From a checkpoint of a small image classifier.
Model: 24-pixel images, arch vit, norm rmsnorm, activation geglu, layers 10, width 320.
Rows from block 7 of a small image classifier, named by matrix and row number. Rows with one number belong to one neuron. Each number is 500 + 50 x the weight over its row's rms, rounded and kept within 0 to 999. All counts start at 0. Numbers have three digits each.
After each neuron's rows are labels from the 100 images, of 14976, where the neuron reaches its largest size: "strongest on" is what is common among them; "colour at peak" is the nearest of a few named colours to the mean colour under the peak. Only what is clearly more common there than usual is listed. The data: telescope images of galaxies (Galaxy Zoo DECaLS).
# gate: MLP gate (model.blocks.7.mlp.gate.weight, 848x320), inputs 160-319
# fc1: MLP up (model.blocks.7.mlp.fc1.weight, 848x320), inputs 160-319
# fc2: MLP down (model.blocks.7.mlp.fc2.weight, 320x848, transposed), outputs 160-319

gate.306:512537493542516540475504532474580452509545520498485392556558464536503541513417512508563528407510484548485512593458453497514587519462471503529515449532424468531482453502426559494468487419454527418512489479419537437442425473482517469494451368460434583544540514508597508417547562528519547532562491552549541486479440533487428496591454511492556520500513491497474433494461475484515541523522421514496525503549514532503510512465485539494524529597557552621543460601524489513559547481622434
fc1.306:523625491458519509521513399527468504480570468479523534473405495429432488472513485637530449517499472407581377458436556471452469472370440586570383477377498463576532550498465312488524562439557407453496464456491510497530485484480520566516481440446493525580511499559441476449481474549553485529387502440465466499587486513458410533462524465458398521451508524455520415571494558410501510558403561459558419481467509403585487405457530448601436484479465511560488454484476461553533489562465531
fc2.306:510510490478419516502493508522562539462471489519469489517487411529499492449478451505486491478526497429457427512571518531502435523423429532494391512437561526582449562570516503406489493504490459517464366420422507480504530509480538565519462367503599471488556513545438443403568489541476496448469476499509524479495541551444495521504444511444426471643456558490549473559462620520391523525536541508501532450503523439483456502504517478551489477540504461531483515470501521585400490485530470
strongest on: shape: featured or disk; edge-on disk: no; spiral arms: yes
colour at peak: brown

gate.752:558467467474553544514549500544500478471473464472515603496482500454493466489485477482556551525506464608409512515495513458574405393464452414494509557439577477466458444637536552451470535410468543505592401510501488503460420487459413473556484549492507525553558603542514441534552478456478537572559529485501505461524486501446481529508566478543533529454573450464494459411609525450553515542517563563449498484523466526399450531510484473555486583580496463524435562495493475492518465489562465
fc1.752:428502571540415448442501502442495532462506456534468494520516550403549456560479550492438392436525491518486459451533472531444471504501430508483528479581564444455493390407474500533572481520495462382513538529424473516547547469514534434420522549480505433600432469584440537482490446555559546477445447573468512579536497423520554423465505552535515450442515517519570541436446442481502437532466474437424462559570498499449546529511427501458342532430505432577526423508525539395490517524523515
fc2.752:504478513553532590571465507508510443507401492495566527431505446497559540513461458488486508504515543497509461520469590544478468531601448502481503618516449519559496450616513556524482464530487452662565466419525497581560473491463618509661626494501539538475434499615513514465477538480394546569466505475409439497467538604465376460551452583519463421596505491468456410420488510533583518543412488539468495432504589444525484582441437486537506607570481470541526530501501422474481504459498566
strongest on: roundness: round
colour at peak: brown

gate.371:499534526479451496481539507481459460472434490510518467516464501492469422512508395546503460489472463452541575533496502520559482530471479482484434555459457524386473469501534531536445586448457550425493520492514528440567541579530537521455443580533464515483506467521465519604490514511496528491575493528586535570438543483521479459536496516573479559503512542537475463455395527462482470458530461490490431469484565418422537509495545454540510604539544547373472572521531552523430539501508564
fc1.371:430424492606523520532520588547449394383443472459591499423511564559582446533526498488535469491495509536449543479496493544475525489469580484504424538495501437416512466531519541494456505473479514370412497499528581440545541450498480495451500478576484516443539569594529474465461494487522466519492398557570477632457530496485425494481515496510509494466511472550480522442519523464472463510466440445407466607450631521338448537496461524533532530607510456478535498461460575472492476496460422
fc2.371:427549524510531453550560519500335453543437479464522478459386542430462457490546501507557537477482598512491492474455556484485485516625502456494517482485592416452460480469473506500434505486471424574510574514526551487518543497461537511406499490513469458481508483500472515521481492458484489475485532508538502612605500474448540532408447617533432561444464547542362526480555520531529505522435516518517403530473477530519484482475473471502524428560490459534461484485385425601464517453455508
strongest on: roundness: cigar-shaped
colour at peak: brown

gate.508:483503544501518450488539489526502558463516562554519427442555573496475569550462543493464523446543436501445556556467575439531540515529496537491544506474414482437525477457430444526542463454497569512556536475501463537555477325556634500430498538482422514465426393515442445510612501521524438534472508475450447498486577532502520537518426579365498472491555495512521461471565548478480569543460501535417482471537561425534501459485631434526441465472367505544447494577460524487527607496412484
fc1.508:562596490541506393454468513540525509487504512439486496456454514511550585435472448514536451503471420516559476498503542528542446496474535485434430531441421395480502422396489457506508482461445528532481481478526495543471578425566497438422644569407461398501531513518592452419500441517562510540500539486536442490423630531482542520461480471557456448559475542529484505463448522618500543558524449502594438470475477488420613479533544507466563482552542444410458540522496470474576579514476487
fc2.508:560474457566501448475459530532460460543458524501549618537499439425470517454492530534526532483482470508449444678489536469493588446500482489475471376551530488448456574555383411504504551476531361543509494548493510480536419545562587546554429497573532579561381500433501481492520533518551510465552480501599439498484476390543483464542516533536523592600555474466513441541550423501541427441524517508550564452468444457495509607494485546498476493541425546476396494522540423443545469496483446
strongest on: roundness: cigar-shaped; edge-on disk: yes
colour at peak: brown

gate.177:513477472614488561415532516466540414502500481548438576479464527460480449551418417409437533506559529490440547649452479515542552527535583563484447490464528498473528459485517542527577487457536472479564471589467572469486501532489504557508529469490518518474607474456474487412407483474532464556456443406541438404552454554628550466473454579599404475553521514497501436438516484452406480476556516508498480567480526522544493441639452538425526460549531531518587504524537522517522486447554478
fc1.177:552493421505506452450505405513500503464528437554364533462474535473445444591396520471415533514658430554468440520490529580514571525612566530497429579587540531427528518480459503420514535458432490606511443488568552530467469469521531498483519456448446521509556580510516449488431568462521503559504468459441537464487520466480520568473374512489475512441521582448515552439473537566388481470394460530506495535496498590464548462579431418551554544586481494519462446508433472537516504497512407
fc2.177:580579499516466501572563516512497635472510494501563464521418531509518437524526601515495439485462500504454486418474476463497447514506450480448454516448438455543550530518566516559481518477550591518465519455414460625522456532486491477547498409448569415465453457535454496455452486517499600532490506582498524483574519517461501528413544564527514556364493504514543476621500528398503503515621434437510539545491519451448436542484645491485554484483538543514526495539467521438479526537505579
strongest on: roundness: round
colour at peak: brown

gate.755:565573501539488401515536556406502457507568499554524499458531532409509489478410564488427506478405494596508513580435548385513442506464475404625479405479476495512490460542459478428518520481552452479492529504561506557567539651485544473455500548524450465533567540545537576471491483431518436445566585474597482507560491550525532478591484577455548596527558546546561445536477504489528529475558465448539512519468507416447439534471480511457390520563590467478458570437525587553467480470574519
fc1.755:498440574535521593510436444514474455499519473430478392564485554553439463398546523449526514545641506477452461504565515558558492583566476518517545424475570496506503574473522485515541560483591461559613517581496535507521585433503467441547523390653495609519522568499491541445472516508511453437528491555440616438450480474516501541498516376525496327479556498460500500561529493587462553580474572510556414459594395452523530508516472483505551465497514525544445530582479502542516575518479523
fc2.755:539500498507543432489500564426505530497578497488499478488434524475587559556548530504577499544519489516542466429527503463491561525502578564471452459544543389562444478519505434585564484489484621586547457466481596552424527462549558469547504532515479496477465493474487467448516525461444517559695580493429525451490535502498553586528538642488507517486536450520493510529490457500530466510501520491519567495510515485451539455468449457480558387447489477435501460465509476507534559399456514
strongest on: roundness: cigar-shaped
colour at peak: grey

gate.541:436496453524516472409484479415489477485410498440529510542610601487536451582524523411444514509533512517568520478440591546477500530500545525598408509503523527565513470473512477533504561513478480495474485594513420507483532549505531454498527525545454551532626476518491457547452505422527447526569552485405462445423557467476520468509524521433628534446539495435506556508523539491542506482539460528575536539482506487425617417564492549516495486647462543326493558468431491492529644387562536
fc1.541:533491398617476470458427497434470456448549517512534507511483544544520532540495456494472490543604546497535525485509500464496521595574474479486506502525415482525623494547406511487604608417529490445572498514442426545500565503607487398502478589531473485453425536461468465432536525524430479596514485511476473516535507575463607474539501548478584543454536482445540517469499506515538420487541413540510496516504399497444570529511461414478480514534507573520469455481632490501543536420548542
fc2.541:450511420450531477464478527566566476503507478437437439505545445549455517589511594451489423522487507508513529454548449581547440506470512487423544515568476510472427483493533545476590468459574492397566526509500463513518438542474447571530488508489574466507408551472590608555532600545402496612511612433524531474521456417565486481557556545548467493483483451469510559467487563552470471535544519457462539560540476428509455411526510462468499517375511480449612499507485530470527567448430538
strongest on: roundness: in between
colour at peak: brown; grey

gate.171:465566452518501445539471501441553520431528530492485537457346421455601490477475515493503489478451528545545527483513479472504536500409482478486476558497525578490460559499592491488557431457494418580509487509520501450505462451429572420564507504536581460519496386568523464595500593459507432545570496540510451486453505545461491509564598630462477622504497398466472574504422437484538518529500499570491484454533551459481502408514443546493565558494567510478599490526568486404495540566537552
fc1.171:478528521475589498512477571448474528413516450561461520579447594514535507497460527565489464605503461550471543519439543568504483477548423552539505497494523464522390520511462472408465538530461487460479525516540538590479525447506589557475584565601462463443431533456476522492601465503476510497583441554477501523376553581477486490323503481479558516532457419463484479578579495477453579462580497552478505529473579550497415478558549527505423509385447474431486498494574491480554498440519530
fc2.171:495592504618502559412489540504417539610520478454456544563513577464493437505543517563643546586443465533433526431466435530529521541511490577469469486525569489532452502460539537443505562582525525378517622470525489496526540422452630561504555518477489471518505466523512464572520523543480485549501431421434571557537444508481608501355465422532575474541488488546422456547532425478405503508507486421459542379473414547545377506455540482560558548390459548499465506523523539565538479583550528
strongest on: shape: featured or disk; edge-on disk: no; spiral arms: yes
colour at peak: brown; grey

gate.556:568515579418568528560517417525394485472587533570493504476573566509514448489473480508484513504438551494484514404506529410456438453528513536532446494491554516465539569452495520479483529464563454565547491488510482463514446482505436538468466527401532500569513522546451352578592542479510485569568499490573549586485541391490516494545486598486502501455486508518605468509407506524445504611553522532568463531521460592473415496495502403506390487459528462467546488562444495488538428546496484
fc1.556:478546413563482578468435650502521470517463398439537502526476478458524513577515563450488518545487446508522499532465555602505568486443443494459479559537493462568476395609530459532513485497483519556496493522480556508468539521508574544533529523580485567433453460470507592449436494510572516443466484541481427420492426555513419531446484467475514508449545520441427560491551445483524530439463512410487477443520554439466493499486526573519591493521496420506410519479462405538498532462543458
fc2.556:443443493528505524527503526479457559492448536587516443526546475508573518489526570507419449538477481544507552553532427490468470518562479517507516562570561484451441484471495476614551480478459499603439584531514499476485549584427475524524447561561533584475463522474585517548553476531512479417500452526497579527428568478488473400509490504549635424427542519584628501543514484528422532513504454570641440469488476550424575510510558483463499426499529501448496454603447539506501564524590436
strongest on: shape: featured or disk; edge-on disk: no; spiral arms: yes
colour at peak: brown

gate.100:406531458571492500511624492463471424512562515474513562478469521498520526417534415547557519541520546450506571541518539564491462493500555485498454496508421510474438523549522583518467477460520447449454506470549563551508498414592477434469376497527465514520420502491515534430372608479449608465451555537458503375527464492539506425559446444575472551510472509504448578503496326516493535577516524532503499524490561569411495478522463517570498481531516448565549508465569525519501488542448473
fc1.100:464453535557460404583480458390546525492529500482532529429454434536500519500471474530480501545562434417590524464536565460511485522495367490569525582400545569500592517510573502493513524502521464580470485484552428448419472575452510458528456427545608501427467414511486498533445511514499592508542500517449530437467470513546514448513500494466420599456508529513430555487461460474479518482504426563536510591533486544532484428531613557493363523502494392486564547583494544534534510620477567
fc2.100:562506561576535386542535438456483486492467544570525474458482460507426440544410522458460458469459538436503469419492505469543514550460381523488495529523558481553474548465403497501522460540504495478536440513561587493535530472574421417482471397396480543565487587509454532413467503534539590501552432455498496518451567583491484517490446486418460443493536549532458513474503471479473550449508460431392494429555482382525427499454546505502570436474550488537544558497546506507513457415495513
strongest on: shape: featured or disk; edge-on disk: no; bar: strong
colour at peak: brown; grey

gate.277:467469507511463478459553602468571506431469474554473492411469499510595481509369418436488458452520500499533585435562483578582421565450471520514469484516447506409396393539480443526532509517448534522495550510523564519520446507461517637519580510429591519505512559475520564506485530591536490492461501453585510486578487493567640519512504511490441500471469535481496400522536478518547492509438498514433509428558527545541550514542556504470543510498470518494516565513584324526459481460466531
fc1.277:471386535505516557513509500479491412556615492534455515512481498437528573566429476523511484525481491490514429505539546532460464526403414567502390483537479415515516423554413480518563434508470582467552518551406542517457444566470481569487518520448593539501435477420511506508517520574507487480438510388523470520489481553570631513483557472439443468450574495484418529484525636435443442485499541477549505454530589595539511540519535418551464472512520545478411566467616369531475528509532481
fc2.277:411466481565448621471508502523432520576473464382481492407473498483496527498401524507512392549573517432517390478508588508603524470442418464540566519560458451532500484439455546441487492525511512467486482500473485494396527604545491460431539597428524490564453512475582507488528473552523460488464506472509544513450455489522525565473455403613483537536565629471576441494518483426490526484556529535618487466496474406541526506477517512504589529443523463456440491475564332420474473529517419
strongest on: edge-on disk: no; bulge size: moderate; bar: strong
colour at peak: brown

gate.1:541550570489479540472473523521466522504479480500606458462457514470573462471488564448555478566504539471471485527484493468510601407448406401554528435460514494514535501567500589478502502397486469576514429507441536560436585502527461556583527526544446460493401444461515499461431472427491503504626461499429470543424538464454500512523504486487471565641478497483546493498417593448548484437533468580461469451378364552524560507506485471492499516544526524544512568463518534495569514520505476
fc1.1:455491444578452422479498447483518472569437515520444523452544504504405512532518526511411483436548465503495475472561457528501430620524518508397532491521524453447376554460471384586488478556452532482500526433527452515532532490517561373491493450472584561498591516514517502457566581503530452480417484525487532443597512551514493605438550525472518541417549474579460502554554405491456544520464571469504558533549666449518414521521500484508526444493451514601473420517471530499394518493461472
fc2.1:469549604551508505501507505502468499468501434489431454554509559557477519500606550531535477523545640506556465561466466565543548475490492373523534477460500489456410415487519563463576507500479504611571443478513560567471522445528501582551521486582413472437439548476495500492454454497557560483529557425512424523449412547497545542510458479480534503617551490528604567431421542412516434517541438511554497448450506579524528465489480497444448559543534374454433521527440509439540570572471475
strongest on: shape: featured or disk; edge-on disk: no; bar: strong
colour at peak: grey; pink

gate.608:557567507439541472521492459544520540461444512574406532534496561496448495511474581479477453467577564498446599471540410533558404571544542527509576499529437527488548570509475502592506505506534583578457475446538564529459517551530538510475559558452479419564541501528591516405504527492471502604429404406512550505542458502453546532481489476561506466485512484509537470513470520504555429449538532465452467430542423558488533451572545559461519551588460493495539466419536561492578384594539534
fc1.608:439505495615553449496425523432477479562583454591473545519508577560573558560439511526530512513512512423446516468416506433545567503523523540479472462510529489525494514428410570557450468527467448552563437511565520458482482543482564470552462566503454519507562506526575483461529500559594515486549545476520527508554479571483551495479487549504448511469453423528535414469497660417491567468427526525548448510533458356583518438454449398519436561582498415547455517491463487468441526515538476
fc2.608:462516500480473487513507501460499470535497561534585533552575476499445439505572315431549577451516495581421616446503578425486538448494513557499479581563486446583525522512532430551451458483492578376568507466564529438484455428485471506468554478473571553434589492383526460398482505469459491509487563520518516565491533568489490484512488541528462430473385543572548460461580537497489516527430479517609505473607594413444509496581528457476526521531454493596494508466444407435505464454454465
strongest on: roundness: in between
colour at peak: grey; brown

gate.287:513549535540551565497508435479465516581514453476469484461513528385552597474489517575533531510524425542484514431529539497523491493503507481512570475426480576503499558448433407381482437482435500480405471503551577422534531481485529510586504522431474454489446451391427532523503473425409555453414449555602508531484498465459508525547446435444480490484637546471457550505454485413459407579460562345502471489511521476498494493511538533505436556535425622479425569549532454522545511477470465
fc1.287:520465535485509471414417642470488470474492480561497488472513475463537493557547602549552492512596456545526530528506535490512464507398506478535514578410483555551471417418546468424591538554509484478450570460524633471545443524431497522424436478444424514456564398462492507521543562424442566537429523563436544541444462513509500578532521433418429453527502485587528543577550444489506424573539538437557449451546488413586442427588613513476505532500413518428455520467514517492503563536530484
fc2.287:531556482489418522577467557550530485552523509517474483450452577521566519475442495448569495505508509550590595374529486416491501421525479465465438597578446449451529444486471540632508457475475474453500418562543569490462504439457453420433553542523507441458439486589503494561555480452485491375537448411624401523463501494498525559473584598454610528441491514464506583467484499517460523577506510505585468519505463417544509599554469536531464583517585522494565539480505488512463386504495457
strongest on: shape: star or artifact
colour at peak: brown

gate.341:458515500526511543497613556548547542439471529532590481452496576563572550545496594505516530524554524504530338520465501475474434505524502557470547523582512504574483435619461490481526495472503481430501428491488549551451465555490499512515519581557464469551439511444566547437511399459406477491578470528462549483619611541404390500471562502464488554436451474467509502479577554549495489595521482497521481496499525536430493483552458587522439422558519488546570491514480506542549424497540546
fc1.341:455414522481505531532430447547520516506523437529487576511483542516513491574490544401460570486475552428508505507503506531489510423462505484396495578415493572480546488542551566565515511529456495463552476456533557532392474539487530424601582516566372488502509490586457544509519492503596546537383616433468504554526497588536480585600435506484490476498563402510477555468566466504485506464586435443498586475462514523482529505546529494503568543532475526450385542511391538536499488382572548
fc2.341:538606541546526444468557446475449473433592526554515522467520492422620506488399543565545514505481448532488575499493515625438456509492629470498517507473615536450465553458575491506453514494485534422423515406490407581469486545515510465509486516445560449459477561602519545492540548537513501439352521493426535491529465494508500471484482439473479527519512442523486537484578540629568506413496520415544490516545472501426543447591528502541499539593475575498392564590485507436505483420442453
strongest on: roundness: round
colour at peak: brown; grey

gate.475:553461458455526520495487473567565470442544553398547469475509554456495537450546503450431475540501478495440622425448473499418537493498567520506484511458489578511487508625500585496471487487448363487425509433462526516555499559570498479605509396527514515482485472521530473425499492457510498475514474439578409480472497468543569580421535553493517531511524445517510568468535538435551563529579541471568463396476541493546503564545513430602527525560564428480560515548451430583529512482466539
fc1.475:585470505482572485461423528533435553548570608530486585495514455416500524530435512521512393505518408462610522357449425474495427520555433565546483551462470433508515598450494456531448460548479463502481453581464480491460443516482454445416483416495602440467450498517543540486460437584473504553454501573533493519489553581511495485517579518471482592441468398507560483545512422462441490522474533569645508536485518493528550576486438504533493461563507464484448565500543466527501574485437452
fc2.475:503482525530558424501444538500519469493503505498477456455461495479509566478492508519448516519398551480553542481556558565512489555556504525464570549502547476524536461455535489415474551566574563440525539479470484510439609510466467412507545475559393592481487590489442440485539509583526493557361496490536548581454532500531424500480520476489558546439557624576509538538535469434464468601508467491534543532488651436477555494559485459457527560535519564423514515521507432588465544447492548
strongest on: roundness: round
colour at peak: brown

gate.414:560544544508501480514557527465478510446472505592499519510564456527546525532498400555481582461455542444517618506452563496463510542454491521509594573479483516474435558416501411590499441470416587511465530499481480529473511477392452561494510474573446439489440500507403470497555473551556493527494549532508478481479552561508437558520429522466506409574574529528466451472589460633567580448575409560458630542456518476462488485559462512528393597483488415480478448508488488554497488490449511
fc1.414:456448531459573541556481389463566469546531475487533399461602437487417541461552480533467509516589526586473542561526573466525536511437421577493462529468513459463535531495482525518385483522452458511540421432536522492532431584547498482445533523559505563500583478561499535508467456498451513463521469513412489476524447468476345493403518552519528566466508510482559537519535478505427550550482478586511461466484563425510464561454494510555453495545490533500492516445538590341496458564604514
fc2.414:501520564476482411530448470457574571580524481531542453615528457410436551431572520529548611418458501548504520493514519437484478529484453507410571514438499467503578468501454470439453468482502522475453468438434601420505413453448531402460521502493477442560472441531513484408472477481525515550498490483483465506444508563441484462555556448574477543533639658471386519481524565482546493503488455470508473463515479358556525520509477513535516439556467493565632410496463570392559524468462531
strongest on: edge-on disk: no; spiral arms: yes; merging: merger
colour at peak: grey; brown

gate.641:472512527511526515434464523497522474534451514435493518460511516456432459465545512596408540666497531406498504561491432434431415494480578475433512498438507558484459465499457564523414555512531570477357438569594592527549484488446502543494503475514457520575495461515523529433445573458489534526491487479506546464502512412616502532392481449516452443503549488514592477525481577562542448481570478533499633611570515558501444548497562547588487511485550537534537412539404515560467518485596529
fc1.641:541487565603555456448417549394443474528457503477474514498585414496485491503553478472437514447494578492527443523546441430593470525480447498533437582514502487442400543424536461551532572481521528461463452446562519499547574476477455384556492508501480535529499434495489546643465508456441469496584526441549452513513562509550581587505538487467459609316423427499476462548484524516495495540546514414461485530567547570570497493543491504566489503543535450565524594546480418522466570535519508
fc2.641:477488556531489520501534462477581508430464413468495371468518459618519440494535533493432546487546628412516466456493428555569468487496403498530527552528528539572496492474542493422538476539479471583503555482567552402549471583548520458527519528498429490517464421543483550535479494562484489420366581518570470444509534529516559617514502487540559521314463506512552510518491505568510550510546574523489559414476596535572478533520605497503488445569598560564486532454590504489455574502467473
strongest on: roundness: in between
colour at peak: grey

gate.78:439516484484456548526561594618433476466565476471514474533494476492452495504438485483522504566585508454510439485472502492502453456426504603569436573569468449526518478464415520493458526549489513499471466421509510492512527484421471447429509494492529487544366450470497408451488424475549474574439473427499528486503461517477541538519520573568477488482481511449567629452645482487596545518512458510480452565479461489547491490563480546465560559493568515531454516485535600458451461562495470
fc1.78:523536490493547507505564445502524433407461526464541575478500462555539371474566586437503509517550487414510477417487610553484495481489541464427491491475413439532537531454562557603443478527485499502568596482547523497622617483499462493498423523504448428522503453553512480446558490529507483368507443516527586514649607475522527567442473501559479589586545496442477482521442504551433411465440481480489512550489560500480466469495569541432479613475521504434543455597468523475389416465566530
fc2.78:543420542468415473479551492468507446564430515533550550416490511564558687551404524391515507534522526500469498488500437506494542519504472460508580516469519464413475477462552560527471512472502553507400458438576567510541419373497453573517498461482478536553389467509419503524497476455448506542547576441513485465544407476453427485528516455430415393522450455430450556483517493520630485517557511466585515502582461502477413441502553378467519543579456512580474481436485493519525461453500539
strongest on: shape: featured or disk; edge-on disk: no; spiral arms: yes
colour at peak: grey; brown

gate.328:418395534571513357577462404461611467515533517411487486399466536529459428425555422517422482436482491481540490512419538495453514544474464591461592464539539483513521513552506554459513597474597441544530542494476512490488438448558564523537514429519502452489509464409526450417447453516557477556437527499591501562529580508425505495573458527523555456460457567478496532452447401554460598441541406485530534535450580529604457431448535447495493398548542384596536472443542418602497485429498560
fc1.328:569592556449532614492609535549466500438463438556464503505536521511491585434530540406516462464489530492491558457508454478474438403496533513505427548508511483471514526360590473505466430519466570438533500539490477499503505551420419452456488589534481475541494490654472524602492541495458564465589451549442531459497427550600426494453543533397506529465541392513524448512598538514463422569458513554494467492613454464437501470499580520528499576437479532369500499533518650495510457530513484
fc2.328:558510471503508523535623433441534455614545472486458477471561500574510403477572491499621488441596460514430527395503469540508513428529480587590483494464543543438553499494473541468484488517540403453469581489553425549429465485482498537360461511557535541541549449416598470439521589572468464406503461499458556409512467524464469504497543516564582512561597553511582517484539457514475448485558510491590513580438554513428419498488474495560446550523564477514498509530454509490495508455513390
strongest on: roundness: in between
colour at peak: brown

gate.248:550548479514589532479502478480512542516468485524509499500462451514490513482425499488345575514531447587497467521465514503488446420541465499485468502476475435463325544567561501419453436486524448513457473436556422437401437491478476483434549550502386563508502608458494462447481415492505421472579416447566460550480474560540521492473502481579476496514431488433484495436434474442527487467465490583592469551602603533454427462487492532461477419577472497470486481484526407504507487590397470
fc1.248:632512489475414489405382498481489497506466450542494538501480547470551464384425514495427489502535481563458440512468561530517484388584490520455425455501461514420376438467577481457462489421457458454527473445522466422454475543466527468480535578596431519469502544456494483455434434528580435525419421470448531456430468491529499478469509474514505514476508595422514588424477484537444460425533531601507483448598478488476490444529500534397567441599434474538545542540486422492558531546449486
fc2.248:509478495515536513474461525554457569420451556512488547460515614463583527478473507492493440464529493525381506458510576560473523595461547559475504544454449472439541453628525465484425515539525408513463509413556507604410469552515484442451473555564522506587512398473541526573490425513552465518544481561605523505532479505478514543565476496422549444457519504324519442501553484538490509588477526514490475449439474533422514558450484443520484539467405545580355466523500622503479517436373550
strongest on: shape: featured or disk; edge-on disk: no; bar: no
colour at peak: brown

gate.265:540477443545510482523454476482507468550517514428504546472538550496523459509412559486467447369486477480517488574533546466498512565525515499503434418503460390488563474451551527505621507449458457462513539381492527512505587476535558526501525515605468545497554508517424530547469450498520567567565549500472393493513431574499564546443492568452637467488485545530565495371425507481448373490480564435354565458525527511492504444615530503465524410542465432535550470511514470478587420485495577
fc1.265:535518456613424422453518587524557615404493469469439449566532446452484510458470534480593433558473456493461432504534473482408493436506502511534498502488485570538459546520484524564372454526456478531491543553518589431521528517556467532462456448486471454507514482568546534570562530512498568470516412576481578459426507431478523532490493414547463543539522513476469513614500544551504560487470463510560527513420511479516488552442444521566502552540550516483476589480506457492500557572549435
fc2.265:509510576491490404486544518523470551512559523479493546576601485472474421432478478472531512462561521525544560537555435408503590500472553524500517469503508482510520495534476472515527476548487463490505516484523520595523448585571484473555443505491540457461615536536563500534496453588521600467461483581543547618436485524551603528434467516507497552486397434480552499584479420471493472435452453512475494542437414491430469522541506487487463489484442490510484495461439472333504450525535484
strongest on: roundness: in between
colour at peak: grey

gate.339:472503521520511564467571477457533464495542511553448416525576510500557491513512458526467515430492522502510422376550511539474519550461594524527562442517437531487506498407524519527464549485464517495416515520561516602465463610530593495553449480513416495580472610415481580526451527474535541487459535547426487571531516613488500578560496535455485412566487495544621569522512543475448498438502545500478498540430580531465502480619520506498506404476388508484485476544493529498530482457512556
fc1.339:419454480472500440544473435588424481546488524509615481518447502506550499507448521533502494569525486456491611475490544464552555517565519433590542488552460481476484522499390483567557458520553573528512360465550463538507425383468448471517534491584458545523357511608505457454510476473588552475463551412517465553540499509554557520489511616540508504426492468497440615548435522508523447483544459518518430471502479344479521468464447460509504615568497481533554530401552407475514499504478439
fc2.339:473420552404493411551471546473570471602499523655582539533545442495482464459431472560474447374492489545412511521606535491561551550522515501427437602572502483508465467521433470562529459547540515535393472490479454523482510466529479442482523363492446503516516517515516500519489578465501477541361548426409431473522439517594479485649566560591499542449426432479509470464458486503458520479514531613538508428656474516465454388411497556584447538510487478469499489457531509571518434529536552
strongest on: shape: star or artifact
colour at peak: grey

gate.672:514558603468461508491526529594528498587618531535556472487522589497519514523503536539522580425506586502554462434429507445483458446471485564503519514430524521477552493531581486589479554462478478492443554542566474510397484534496487495438478420439458490515408482465507536537561496395365561548479509430459466440548459470409573524556489669562483468561459429467621462476493554553431457495469584457536436554441538460533465550495574482499438535419517522589539566627449467515557496514478483
fc1.672:573456572490545427501504517507536574492396470535512452531549678418526428495503563452469540507508563526464542555473490485409504467540525445561552481575522521588551544555471528484558461593466490526446561487527522478496545457507458500553544493449464535451543501428545561524544541498467454427471515540603565564483495455559476494487478482346397474479483601510526442462485470465410536543463495450529496534537505618447508490489495492519442517415508505474486505430491516511464543497479554
fc2.672:477530435517419465413542545508507520431468534413511565524475533447404478546458447456498487446498435499494474384538381472497491561461483464458506478528541431520506515444432567471515518519489468484498411444521519371532586491483454519580524435567538454566515484485485516569508459583492517541506596535498499508576608422487481559516432494488401486490507594546533524557439435445416581504494500460504346460567550534564525524443477484531487531493494551451522515566407453460443564458468475
strongest on: shape: star or artifact
colour at peak: brown